python train.py --model="image classifier" --num_classes=17 --qk_norm=false --batch_size=128
Rows from block 5, named by matrix and row number. Rows with one number belong to one neuron. Each number is 128 + 24 x the weight over its row's rms, rounded and kept within 0 to 255. All counts start at 0. Numbers have three digits each.
# gate: MLP gate (model.blocks.5.mlp.gate.weight, 672x256), inputs 192-255
# fc1: MLP up (model.blocks.5.mlp.fc1.weight, 672x256), inputs 192-255
# fc2: MLP down (model.blocks.5.mlp.fc2.weight, 256x672, transposed), outputs 192-255
gate.329:120100121128134113133097200120148114147105169117135104114163099144181155135141110158150089104143094166133131112169108130126122112106149149143151112131104190126106125124116129118146148133095095
gate.330:130158126094166129104129119140102135097162137113118135134081112145079123122168116083133117122127141116157119149103133097146114114164123133156134142165151124111127141153145090124108117106119114
gate.331:137126135126134129131136148097129142127104111109102088140142125119138118162120100125102155098091133100114150126104166130137171118102119124173099123143144152117128127128146148127169148089049111
gate.332:117137137107095150157066154119130129155154136182154116127163129098121140082124121152139117105131129128167113155143103129128124130132148131069096111142100142110108137142105106112134134187119127
gate.333:144134162105115098136119128135112121125093149107150150084132101131123149137144102109139167136108142110122168158091144104177138150138138137109105127138114153141162055124136158124111090126106147
gate.334:152103115123122132132143120137155122150163165107127117136129134157117141142112145116145133106131144133081116161127158072121131115088145166142133159114119110108134089127144146104112122123099075
gate.335:159118120153076117085133128119156090155094151107122133161146152123142121128150133143117175107142143112108129139181180158145119157114127150112169126109136169160128128076100097142122132168112132
gate.336:141157125074165133122162114136179115145160148122143123157088124083175124127136133157129122134167099121119139131081125129115143129120123128074144100106096096139136106153155108107128152117106091
gate.337:118148103155169127161120146138135092157101137143110134103124119140132145123119125094154104134133123108102123109157101082096114118095126142132151116145146130089128110130095112147119085152096078
gate.338:141155131097167150154141102103182156139126131175114139173100125179148137103148110072183103147147090175080121105133122101154120119085126104149103107131112142139111151130140115152105129121129182
gate.339:169139129138132115122131135136106147114143123113143104102108102115083123147141151138139085130106098132145159101164143123114080151140077143119089110099125106107083180126125106098163129105163114
gate.340:087160131115150144146090091111126108121118117105064133126169126141142117112150076112166104147147090138162098134183136106099127131124139128122157158133175125112108145118136165160130138126120141
gate.341:144148067120124099135154129145135102111128061129137124113110135087153094106083137115152136189103097138123124168154124147146132155149135135118123147114098168175116114136134169098131127112097122
gate.342:148165132147151106148095138081136119101136094117141116130155132117145190158124084089138049105124143150124120119131116107149097119106121090110179123133110131152132133125137089116150137146156099
gate.343:174117109143129141089159068178148161160145095131136143105143098099155125115152097124149123126115111086132105107149153141075088124144132176064120114119156126131094121114120128118148159137075113
gate.344:115134157108095077158136153128108116160100111087122136128114145129119110122103111130114143168104128143148151125103133113098158127102126145177099092116115134148122127122141119127098140131154151
gate.345:128113126140159119166104113116155132143103112142147100140112123128114175146119135147129152144172121126127154160151147178101127131111154154120037095150111105205128080137147142102119094141102149
gate.346:146105097105113103161075148135144099108134152121118145100128133091119161120098119125125132071169157169106161154122182131176166094144162126157089137116144132104145123147146148146148128110140169
gate.347:131138110112140109130139125084120187141172130122133141136128144137116110129133138132159113073130103124094074166182147162114123151130144108146157125164112117120119129098143126134145105145148091
gate.348:102155072109102136112129146080140123129109133163171112125116095139107142098116113140146122110155104144134112092103114115124127143194223133135141127090156160129110084136125142087113178126125169
gate.349:158135113161099132134191131119118139144124119106052133107104165159146124124077129102161146155092109124142083130136096136108109121097113129114125121186077141123139130128088187128137130105143118
gate.350:128151086128124147129156092134152152080174166132131114128074171156145124126137115129141089157118125115120137102145106094120136121153111149169116117148126110123172098173153146163102114120122160
gate.351:120114137118083068125094124123150125145091133127113099107098169111146129155068126091163125096122138091131103135155090155114108098148067140089094059109080130127126108159094124125138118123135068
gate.352:148122152119127147143088139154159160152132155130145132148090134136099137125125163140122176116128109164097089111163116135119106100129101161090119119134163120157057147177144119161131134078137131
gate.353:134136086141074108157110138118151094129148134139114120111128161148152093159151093120125118118155173144152156103124135168102147115085152118135132129126122123106089108080135146190129134079105078
gate.354:129122147117143096124111102132116142149152112136134131154107164107117111084143149174133141151150139124121075101127115099108110145135167141165136114158142145106117133126172143125117132086156120
gate.355:109118128091149114152108130082111128133087125123155153143163110117128148148105109104097093140156108098119123163141114140140150125114120148131085137145192116102095091092144132126109124108108151
gate.356:089109112125101136098139133124101131085104115153132101138154096168132188126117096132153121111131123170116144162123123138133139109108116098120088133110101142122083156158145135133161135142125133
gate.357:133120141125174099133128156103128169142150108152171098089097119151146079153103114120178123134151147126100150146087126168189114158102148108131165096152165088142083135151112111155117171113136167
gate.358:144168122146190103115085145148128152137094120132175108070088174155126134142145121139124096121123103096106120096152132115141191093180143092138111104108085131130149131171129107124101106138146126
gate.359:120149077143131102129174130114127151119153106085103148120136133142108157137115154100092091082140115150143125140113114097133118114111134109151148135114124073117139117109162130107132169108103106
fc1.329:084111124123169139110085127156138159119154105136143176116137096153133163124120114067116129106175104187156135120108121130154163108097170121146141145139131171102165114076134149127113136158128157
fc1.330:127106090154121110143122119130150130150076100112131110114130170126174138129119141167108131110138135172117150122129098141108112120088119143115090106124081124158152108121108164125134142133133115
fc1.331:148115156087166120093108145153152064106123134098134152174091109145124168156098105125119135126131074126109126117104145089095181132096145124096118110118139101131114138139090105154131138129122146
fc1.332:122146133113118140154094111144164150146126110091167116141101137109170140137122143110127119158146091144134080159133113077104143118111144115144098128143118153123154090150127133089124129121164111
fc1.333:125157130104143129119138117110125172193137104133079139142149152148117119125147188153124094138102130173100149076167101113059116117120098154157163139160128136126118157104161129103101159115129118
fc1.334:140119120122096134140143156092161115144142184121140100160117136115118129130121138153152144103138138141107141147154135089141074162120118134138170110126118040153178125135143144149110148128124080
fc1.335:151117116154068133114124134118141105089123079110128130123138124118084182116160131094152120160120144110128165113182138132102140168100154120137145152118103122121154126121108142154122137133154178
fc1.336:146120147120090158129092172147166136118147134123084142116125103141100155101146119072151081108124143142162101129113130130124146103106121130111162108153137126113140163110088120092124080135117138
fc1.337:102139134101112152164134124130118167105108154150133141142140122139134131119117093165159155108089154134127136102122128137138138176105121153089155148089110125101148151123145134105104124134134168
fc1.338:108147099104146144161126109116132101093104125161119130127169143143133121098165145063180113151105128162103120150123157133177122116159128125137113178144146111082091125122146108161087133158143172
fc1.339:102143105108144136127120124114157129147136118142119148139178149139127115120100111156111141106128141104126119132106092167140163129160176145109152177131145171103125125169120154106131157161149147
fc1.340:121152122149141108145103095094129108114132121109071155154114107132124145080122111134141096161150120136155099124148141133131138135123115136102154162158181115115078150119135185117144125128150153
fc1.341:158105134189143150103087121116099170138102172133122151171149154143122157135136118110146140119148134099119149107138170115126123107142092143157139090153148123135128082109100100128084112104148131
fc1.342:163154094157145131178113163083156113094160125160118148119161133099135162162111123120165103105123160120149163137152156107156139192087158114084166102121113141135132135132093099155143123092151122
fc1.343:149148133118114111143125111114108123135121137109090127138139127150158112100107160138138139099169116119072133156142116130135099136120145115119141099125154124117126126092118181133116105129132136
fc1.344:088120171150096100194144162121103104152142135101132112190135127113138143146138141115119144143112131114150128129126100122114110158110118170182143095119086168147160134103129151108134100136122156
fc1.345:172129124151155091126098095126181164150108110135131131062132132122180128148110187136149137116129125135171137138122165097122095162119130152167068117112145117158092087156133140120153097115118128
fc1.346:101136095121117114117182119154115174128116122091139122150108093142110100143110141100138151134105108121134100135087101097187141154101155122118110106125140124124126151142091124122089126135099074
fc1.347:125113130140100130089115118132129119102148082184134052092142087100155109120124130143152107113109130103126137107116115093161139099118145159137139091106128117141130136160108134138091173114169109
fc1.348:123097160138109087121128116118170116143177119085105141114156129171125134107168156083126071133119114117140095143149140109127141138100053099108133111115116148103138143142095159125120124146130132
fc1.349:118150108132147158113140114154102121134143128106116120098196102083162159155150126142089138140155121117115151152109104150136124109114122164143137165084137142128098116117157079125106157122140098
fc1.350:126135139122103148150090149118122139126171107116130144136097123151100138088125105100096106104119125119120077096141138138165090133138094151102091141139147075127154112160136127171186111147092154
fc1.351:136158130113185128127166168103173129166116147091118142137099105136160128136140152128178127074094169118108092140146116112091094161145135117141164143135100164116138115126079148186135162133133159
fc1.352:154167142098147144141082114162127147153129127114131148124097130133097143150120148156129130103107122146103103125135108116112148108115091182118128114110141138155083151158122124143115142118141141
fc1.353:124105144116089193111101100108118133140133099183118122140090143152129102106140155166125117093091113155098141064148102131096143150099094125122138089163129126149112144159145102101161136154124121
fc1.354:123109113136123120108125120132151148096154065123134142162123112076102129089128091128129121139176139143128138129126086104107117165069128155128144106141129093103087135166156161129111125115140123
fc1.355:132137118142116145102147138111159101104204130143178143131115119110131149129143071126161179124096124137132112171110111125151129138092080097139176132131112146121128127154104125118125137133166138
fc1.356:184136144127138134202142106139114136152127146091135117126062147110103140126122131136144142164127143113149128107162147095107119105165135166180165142164127152111200131070154129103120101140103109
fc1.357:134145113136086152120124124146137105155136137156089143151131136129114142091102123109082115127125126142136146129133097103123122119122101137091075134099101161114097131145103131101144107130141100
fc1.358:093095143124133172129146048143101143113116084100108075138141097109118153136058108158154136119143091125137139123115114146110139130140115156172158143132123124166108140131161154140135146119106107
fc1.359:108146150145141131103120139112153133120135051148124114173162130127111157103121137151133136112078080118129162160102140096117143101135145132120166129123141113142131120080145167115139147123150141
fc2.329:100137110147118097149101123136163142109139127133116137120117090158135152108110080160176129144110140102081183124127126116126167074142105102108148154166119143062117097118136104092144117143161118
fc2.330:155153139130113116122139108109120087131129112139114171147115134113131087139110115125111119136124144126109112130110133108144136132123085133162119140135155108072130139119132119116111098134133139
fc2.331:150153139149108140138141131138129155115110163111127165155088143145097133093111164150085117104147131167138081114166098134164115134119115139138159109151151105137121140125155115059153146162137118
fc2.332:127130145158145157098182067104154143089106137129127140102125124179120133173153101136124146137153136096158131115138151134164137076128136148137124156141126135122111105171130140126131108102140115
fc2.333:124128103084119134129148123103126112127122114166103129162156161182120108147095099135128161157129107142090135081172128096136154102132098150141159126104132160149129110099144082131140134132124092
fc2.334:146145117102095130122122156105126122100137138125147084101149100137152135120116141126127157110083146109102123156182111146120169137118111147131107119139131116111167154099165176091135149176135161
fc2.335:157086148153118108135162112104128085174132112120123096175154122125128150143108090153129078144116123105146138144182137127156120182141138132091114134106096094164137083154171101152116105137103160
fc2.336:116155126128128145140163151124108100091145100124127083096117117127087141131127117120109143169157144170080154171098126104109167105155136128152115099121154111080137130112135131152120109177148116
fc2.337:094110209138098138091138100093114139126150132147177117134134152121158149135130124137121161115101152084126118128102098131084111118112108110119099110105121139158160120103117092137100135134101104
fc2.338:109155089116103129146091122176136164133131106154114170129137107123117108188098147119126165141123141139148111074133141162163170124100124149172170135147105163173098117084122126127123161117161122
fc2.339:128106147127135181150132093128147140115090125126137105100131120126098105104135183111145117131123107151136139132105127126145119150103148154079090097109123172127137142146135125111090160103126154
fc2.340:130109104162120151166149135185130139139133112137122168152142146135097138161134093102129136142146094113106096102155148139122152131109123140130141122114103110084157150132112123138144163136147103
fc2.341:161128126148089111136157144134128130091108123104153128131154169104090158119142127136153135102142140181145153139100123140130143123154209145133134150125145174130098143068103081114143117094121148
fc2.342:137141099141133123076129139144136131143137142179131092112137148097148148119120198125107127163142118137122093102154108145099128107128139156123107113114140119128125129105101121120124094106129131
fc2.343:158154151129152123140162090100127120110109139076125104133104111177114117096116088118103171157140108101131139104148190120106131093097088120121107073169100148135103099147110132117131129104117152
fc2.344:114114120168125110094153114118127172129103086111142142131150101164119149100120124119127105105121174143113124143122106119176149127142101118109063111095134155105104094099158121154142096103130149
fc2.345:119082134100120111143134166149112127097176142102119119117148142106091137092155137094128129115117123116124094136162166164148132146146118133133135112103120117133125197097134087132166141146183133
fc2.346:128111130142108141138125101150140132127136155144148096134108164106102136149124138117149138097165105073151133103176119120071111099121159108127091141148098062158125141126167140093123139129084113
fc2.347:128162113114125086116123094136108115123109097127119154105131134110182120126128099165138118116139198158104098128107130121087127126120106125139137136105084135126126098094139099114096103125116133
fc2.348:090109123102117139131114117074122142136101114081110151132124137146112124124106101144105155137141149133109091130078164139111116102147162117085130174091082073105116139138099132096084149171173135
fc2.349:083151144125137145111095108120118158126119137109101133075141126141129157127110120163116160112194100122150102125110118124158125115092100120133137115152116136130132155152163068107105169125155119
fc2.350:139169189108118120066127118097108174139154114158142083086120152138114097167121126123135129112117105118174102138134158155129133150166162124123152175090167120112105150113116210142135117135123130
fc2.351:120121134125123113134174173124077115170129140113114139152150131125159141117109120156140118116117150122130072165093140135090075099115118159184197150125075145132127076173079146131137133141150133
fc2.352:116128140134159157135143142086107175111137185162116124102125151139154151147152175094095120116086146128153105111132147120146115144114131138078116130125101148116124080133129122103134057150128150
fc2.353:140126144177134145079084137143128136118136109153126164135143149108105132149132131127105113157131181146104160102151075121118126170141103144143105123124089167154111109135138138118119108139089108
fc2.354:118134089115145093098126145119189143135074144134130106111124129125136142152093135132126132088118089218136134119120100160106150129200158115164115148120113118094133134090132134147123116142149158
fc2.355:172121111121158175171156176183143121127115114141159135127098148168092146150147115111136184121125158133133153115103113091176138195155084181143145163119094129111095163113123108132120107139103103
fc2.356:099112151102157151109150094152109134112153122136149138128136147102125146145127127155115128119203135141157100121165101130116124177093099099139152175139140142114118104093145117132137151146107122
fc2.357:155125083156126120119141148116103141137118147127103174128186133174115170170170109160147121125099112123063137167101134129092123103143130112122119135126143122149131122114097094131158184157112101
fc2.358:143132089157121108112109126117099135100156104138112161146105153144126118134120105142149146093094128087131146160132134103167169148152119156109101103105105117112151119129164153111175173137094075
fc2.359:125134123106097134105124137158112137133190121109105111128156173095128162095144095128136124103093106109164124133149108081135121125126148176124171122103152115106147114138099103152186115145128121