config.yaml
arch: "vit"
model: "image classifier"
dataset: "microscope photos of single blood and bone marrow cells"
train_examples: 97085
image_size: 32
crop_scale_min: 1
horizontal_flip: true
rotation_deg: 10
targets: ["cell type"]
num_classes: 17
norm: "rmsnorm"
norm_position: "pre"
hidden_act: "swiglu"
mlp_ratio: 2.67
head_dim: 32
fused_qkv: true
bias: "all"
qk_norm: false
parallel_block: false
inner_norm: false
drop_path: 0.05
patch_size: [4, 4]
conv_stem: false
layers: 8
width: 256
positions: "learned"
pooling: "class_token"
loss: "cross_entropy"
init: "xavier_uniform"
residual_init: "none"
optimizer: "muon"
muon_scale: "match_rms_adamw"
learning_rate: 0.0016
momentum: 0.9
nesterov: false
orthogonalizer: "newton_schulz_5"
adamw_lr_other_params: 0.0016
max_grad_norm: 1.0
max_steps: 40000
batch_size: 128
epochs: 52.7
lr_schedule: "wsd"
decay_fraction: 0.2
final_lr_fraction: 0
warmup_steps: 2000
weight_decay: 0.03
adamw_weight_decay_other_params: 0.01
Rows from block 4 of a small image classifier, named by matrix and row number. Rows with one number belong to one neuron. Each number is 500 + 40 x the weight over its row's rms, rounded and kept within 0 to 999. All counts start at 0. Numbers have three digits each. After the name is the row's rms in percent of the matrix's.
After each neuron's rows are labels from the 100 images, of 14976, where the neuron reaches its largest size: "top examples" is what is common among them. Only what is clearly more common there than usual is listed. The data: microscope photos of single blood and bone marrow cells.
# gate: MLP gate (model.blocks.4.mlp.gate.weight, 672x256), inputs 0-85
# fc1: MLP up (model.blocks.4.mlp.fc1.weight, 672x256), inputs 0-85
# fc2: MLP down (model.blocks.4.mlp.fc2.weight, 256x672, transposed), outputs 0-85

gate.63 113:548455522516507513561588532492547502511494486446539474539507480493500464566524469493525512524559488436529467472468513472506542479526572548477546554457517538504517516498492533465515471485474483557553440505520461546453410488501514422558517574488561522537393451
fc1.63 099:474421460565564490422537522497522468537526560539503516490488520544498514536529497559501520459496504542452422480511548477505493443539538548496567513525530401520488542495480541472575537447451475481506539403574535639456513580515466465508538553448509457572430542
fc2.63 100:463537540452522515458487491426502490591502509435522465551505534461467463463519473538510479558460515436493492515546474601525592498529552451576509501515422528456472527455552465476541491577524522529482485515554446489519504515493473494488446473496476478459481541
top examples: cell type: artefact

gate.532 074:513580548566546439437544516558541535508486500529458456466477514483460495456487523497552473572498507429503559566468488473454456444497463456500442502493497399535526504525443507485469475459488484560486497558549549463473521532549498460506537484513402513470498530
fc1.532 083:525519472505497455492516389468503488499465533474568454449550525501456475480489520458438529476532479521551449488480499519526499512561478469602558485466534480557462508541541492506511506548491456507539547471516530455476440556533471510505428473534522503530506463
fc2.532 080:510455509510521436475474538532429524501514575464517509538553417513534508480546436496505464586529501562548479552520471426478464451496425505572436528421502545539497453468477473493464549456452452545474458472505495475500463525492443479518520565447530523461463533
top examples: smear: peripheral blood; cell type: monocyte

gate.410 051:402512458482537454541468410542477545496464404503440479509492540403436485444468511503478549467477551598438478393527485505451477460545440542572545532439484492537550487506426577488469522453509531546435451559446523442473439506415520486549478513530535480462493468
fc1.410 053:391492539536557451594528467519498536473517382515448497532471490493402440492512482500454469515491545587493508388542467434433483519501468532530559474450542472469534519543478567447522500423436544520497517567507458500504478407473448446555438444576526539509565503
fc2.410 054:483548572509531502464495505429470532447531483521516461474443548501483499458390586415593481438531487508560500468536496511480542475458535474454548537512486435501545508517496569512480531496531519518493451472482486473516521481453469521469479508534500503494533471
top examples: cell type: segmented neutrophil; smear: peripheral blood

gate.142 116:429532482532414499512469476512474507492532527482464487469493552536511525513499542533499488543506537477552482456507476626428478562501461487535507468468588452506516532583438531588491557506474498481508471467498554513498431477514459484504457531523505452498469517
fc1.142 110:512516533553468471559535453473566486472456495514483504441467465453444585540483468560580609513541496576422520589538485507521599505523519548517519472552528505520527493443512453447521488576537514473578550505492472512446444498526500503495544477532582459445557535
fc2.142 109:455549569429433487476463542561531496456453478511501478504445534473542543554499454527488557585479530425449507402516460468459510523521572516551426475510554493562551507404536516446492482521463512538545573486518515515507477503553496537558491488514535469521566489
top examples: cell type: segmented neutrophil

gate.282 113:526561570559542543450469514465436531469433554457421471472520524481458484516501466398525464510433491442458518506503442561531517547465525543486464462519460465484437516444476502517467598507455498510497522483540448503504540595473505512531521495484457494554532563
fc1.282 120:524513528470448484484478530469587498507440522475470548496502515477486481507482507520451551657528487515486468537551551504486494578480558465549612529524493405500499478543476572518428552496456441439408532481460487524479549534473560476519503533438496473503442487
fc2.282 119:504516551492523551453496465442564490529492513575471507530424501505457428532555473536491489423537559466501533527479430520429506573482529561427545555501473467456451542577541533443452515509522481506474479526467494519540513482443509468478535487513483548488507500
top examples: cell type: erythroblast

gate.360 109:528515582527503491500476476466523532544564513510561543450483470483485461385464469495499495479561435562508432498512476535462398489505510409442477506562548465577399618469514507545513506541499503403455491499502504533499529550554509520493452444514456512532467479
fc1.360 109:488504578502470486513476449483541558532486534431505561557477512449459408413429521486423553502623489554476443487490538481553395484539484467487474517549531467540456574496511524465502528491486521422474498500511512546512553495553529538431459436547506517527453461
fc2.360 108:484473461507587519502428563536557464461480455522485542505550443486489446458501515497546417607496538487460492574483444457426586509509491559488435478517512586467441536510494480450485467543517482514512518538521575499419502569517495429535544496479476520500533527
top examples: cell type: segmented neutrophil

gate.381 098:576496542540479444495480472528525524487473479545556520456519590472541547515484433525468515459433423585435469540546478474470548510507437522509518534444515542499450423569522553474490473495553498512506527522490481472553487557468480495571483500553510496478449517
fc1.381 097:443526431538502547481472487450507474515578517456452549512531463445470460471509535509518464595522566379537547510395523490564480474518541405477458453540472470529511529426477431456546514528444500475513512532531464535451486486540452539492518472454492535562513430
fc2.381 103:435457409587526440553517496453430452573454480522510443501514351549491490461499433425501565423458490495446553608546527486489439529506477499494521469524454470553537448514499475471518572479533459529528563482500468496595515467469509513493506459440457520493507524
top examples: smear: peripheral blood; cell type: myeloblast

gate.622 113:510476443447535538506541482587514558577474494458477516538553524573474530533497501459555567562528445533437461515449536495516476493604472512482474505503489512474527535507612521553461518576484482452530449420520504465519496497513519508482472504507545458559458467
fc1.622 112:474467518429522468441490567485452591579494441481480555546535487541547558481513531455497558521509508571528449549440528438475511502591570496525474457505515516486555508499489505457433421509473467411544509474440525446480444533542523535475569448500517458574486460
fc2.622 100:537470487481542530497448450478564489530496497558453503455496425518422576488476523514525523528463466509498427504509445503518452540484518446429532518513472529505533481421476514545469436508421466541455517483397510451532502524465396509477477506476500478488415573
top examples: cell type: segmented neutrophil

gate.588 118:502551467444544520516483528527453440467492478523488594454481609566519545475525539494569463426552399486510542500552531574421452492423476497527533501497500450432472510522486539420514498484480450542433481496504543534566484516531531464496468492445517530458511435
fc1.588 107:474454476496473436592447515488518503450491485487424540523546546466547478544479426584450519460473492552497469482500473461577527532528557497441516520558488526508627510511449461506527583542522569455514533515469524557531437497559419548469516563517512499544579516
fc2.588 115:484464488459458421535514477412494473503511453482476578438439497543490513491547471561470396523552394459514583389494556550453560518511496424471399411508566497455504509546523490488457495533523537526535494444491519474476543492510547482481524471523471492506481426
top examples: cell type: erythroblast

gate.456 104:557476490503512551511478524452540463495529526542534555609492503439518527531460555521531528546535517502485517460445546481585543526513507495441536415497478532478423583491466502500459479495478473492520465494480477568561452531548418540536533558565560541557546495
fc1.456 110:531529541490465512481393521472362546449517514471478470453476499459512544462553486471444492474493525581533431525522495477517446456470497553482522477447523527578544423477487499561523560550386488449512547523427510464431530520477529536473536473530528478492554453
fc2.456 105:498480438528470519529493529507539481551457553491512444512532580522464489533539464490524504497484473524485512444477483504520464504510503550459467504497521489555586527576467535504530486478522568497458477474500433545544488533441578490495500511491525520570511508
top examples: cell type: artefact

gate.240 087:521531515479583483548482527484558504461516586464532484530459486522452459460512476510559528502445515556459422548569507502571451469505505491422432437469555492498496470557482523530614484480552548505523456551455555455504487525523470520518502464461532490482485528
fc1.240 086:549507456440560513439488499498542480470463467483495543517478512529518485530483482480532539461486483463408477502532550480588483521478552480504485441472467442495491520503519550471580599467573473482505478535510568477483467525526435498464519485499494540521494493
fc2.240 090:522481514473497576495439502467452502513518463471518576507507498494512497489490537511511605488507428598472473531489499493517441551487506493426485503530503448460470433493467500548473548466518440547434528508478487458480471535432547497466559453488478495531498535
top examples: cell type: erythroblast

gate.665 082:523517464515560529517465520520556478449549506491497506484477532458480517568490495522501463423534500534480474490529485555500532497448491488553538473479523434512528566512471546472510441553550482514468557443475544501576492476438499545493457540458552520577455488
fc1.665 082:448481454600460422444509472447487479532477544464481512490479477483551514408483507476528474513517445482509536492513444463506526546510530481499510476521458540468524516504547406531475550429454529560524468482482461543517545501518538434485513473544490461448494472
fc2.665 077:496495481442531450512546524457477482517477485545484481569474489494476426520543536443401525507459446521495491533534571476561509576493503508455454452512452570534501561421519561470465541586590512481445460503508475572503467434481552460518463408537502495564492534
top examples: cell type: artefact

gate.469 097:533428459502413575463497504504524571458496505486524496528469461448503409490436500478501419519473493419551530533473573494493583487551463573512518564499525559482473540509489528537561527520492522438466552517432547479531453513487465553512475517469517491502555468
fc1.469 095:550480544479545503445469513563501478548526487481485494471532532458448549493474456519419567474543480570524482483491489510468566433478453558483476519504513515412505487492498458484517442446541449461527467455554570488488489475539483435467514468542565532506522490
fc2.469 104:477488535498459475510557547555496507520473436488463469464516493517453460472552530542480471551502512483493503493521462430398577496502512449431449492555443480503530431481495463458531510515435468517528485489517461505433493452541540536419404499603549527539573474
top examples: cell type: blast

gate.623 087:563494574469528511524498482494463518468476506475510407485527600527486521482458502522527520566455432537491504520496473524508477530497446570474533459544486496426550453518467525430595475521491565445512521502445455548575495592522454472492497513457426512478535480
fc1.623 088:518563433495508469489519504520467533505529466501487447533471572577430559492491495476489462506440446478553493507466451530482538546419541477510466523479483500522521524397579454569546517427503510499486445466404468523552487438517475427572433545497533480468457467
fc2.623 091:591450489523534474546523434525500542403511457491538542517444479491514567524508557520509520483437540475468542471528478475499536433535485551549492501467470528515497537462478487491534533481505556508540504440545494482465573484583530507524565412424501507492526479
top examples: smear: peripheral blood

gate.108 102:589583454558522454529523498497491449475541473498536483461458523559553516507494490440504545522527538519499464563526449550470592541521475476444475478478506485445560502459527520546438493506490410509454522456529544460518499563481527554428483477494522527411560462
fc1.108 103:445548544522481556479440531490547486469421461503516455484574481557444515572470444550566580481534509524486550471461479535466455580496531498514475556527560504494485458532485530515529482491446552472501470502478539517450569548482520511474549471535513556488510458
fc2.108 107:520458443526493426522449507560464539526441518382515506468552543585571543508490521491504530486553562446471467487548505474466549434450505537501481493590519494479495444451478503474549525467495400460493541475466456441474499508560554510532481532576419526537521512
top examples: cell type: blast

gate.253 124:534549466446448507445513521483482448551513472528422532562540455525450473520571536495431449571437511522447466517499558518436587495507455483560523551486491482493521502533451512567532500516485548473478511478480481516435578535480431524565452506508481501501430480
fc1.253 126:512457512496448465470545467477458503561531466479479468493524468487529435499541484569541556534465435588529423516550441468509487491534498415452573518509496491431540486497496529487494400560487503527415440421418550508519553527523485484515470547501489538501437511
fc2.253 115:462466454495459470493452447533526494458521509416555613414493449520555491488491459547478552480552512479495520502492522492486535467599451520553560500526506534539533537480476427452510438508437464476474612465475442457506478485502524528527452540507449544388449537
top examples: cell type: segmented neutrophil

gate.646 130:529517591483509483498567501504514444509502543498436455514523468488474540478489453565526445465494468527557479469437402437532455506485513484451445496474491513503505463468510548528454508474516500470449539533516573543495524551546436514503576481489478438583512511
fc1.646 115:506528461526492505557465536507530539479476425436419518470536478465507532523477541446521451535478440469495472546432500472509501464561459581508550555524588483531483509508469422489510543530463505486557516537565443577469459493440533500499574502574545491522391502
fc2.646 117:550504487593503565463501504536498414491561519528447453434503429618449433547481449492495511465489535529451568501487491544487551580496544474521519440530460495526458516568467453509436537538464550509511541458522517511448466503484436513423504489505557440499492481
top examples: smear: peripheral blood; cell type: segmented neutrophil; cell type: monocyte

gate.243 110:555508448489543483476545473482377497520528515521541441494483557478477469489491536536491529498526503610460437480479536579433505508535535521472485498488481450506486427500498466467455441538512473494447460509491580460550489472471472491522516506549461529527437466
fc1.243 102:496508435439510550493471538481543523412483519411467513507465458500546516476539478512500494471461543516491559465500450499566522530459449517593462504478513524473512513509503494491439569510392482516541513502538420456469551499491491525510563499430496539506540562
fc2.243 107:480571492477501481572503480476430552460480479521563531459460469482514575579432514455477467544474519454484453469497513544455495420481513524410499591583527482523501462547459533526505564493488497514545524563459510507488474504443448532479503513494510553451544516
top examples: cell type: segmented neutrophil

gate.2 024:548542581559521506494530549532494458551531505515505445498521466478420507446450476504507536567419480466440475557552449508487567521498495511459511497556464569546531501467593489537496544568518434444495562547547474487500448557460440565532522572479471467478413522
fc1.2 027:486442541399514494506498537466493467432593528528463488440487419475507549446467428552514509558488572466462518500510536498521573528486483525532499481404477442501520508491499533483445405476506553517508460539490449538523443462482545466523521532505520559499479489
fc2.2 027:475533465448521445520534485526482561434512550564485480438503520492443555566486460514510480518531547549499563458483545470454529468497403556577473392446490462532535527561485545493512476601461533518475534524524576510485506485524488503439509469501547496547447577
top examples: cell type: segmented neutrophil

gate.212 089:548455484442462474496523583506498439441531475543554503455525445554496478528468424517508515493478521416486547534500566428540482484494512496473552397496529504460560515485542488537506483468506486516512494611477412510428466497513551557453540496482611521536450481
fc1.212 084:479467484522509486524469451482499514440515545446495530445567514549477507561517556446480424509540454537408471540460436477484516408489542474551553458448449435537565485459466490544498538529510479547514565482480471489495557501530471455444540462542522490523488496
fc2.212 092:474453493508470430523459463434548439588501519525529513470598470533526564513485454496486489440464446522491461519517513522521499428554420454530488502457463536495501477468580503478513525488492545470513511493513480537453486569487442523527414588499468396467476487
top examples: cell type: erythroblast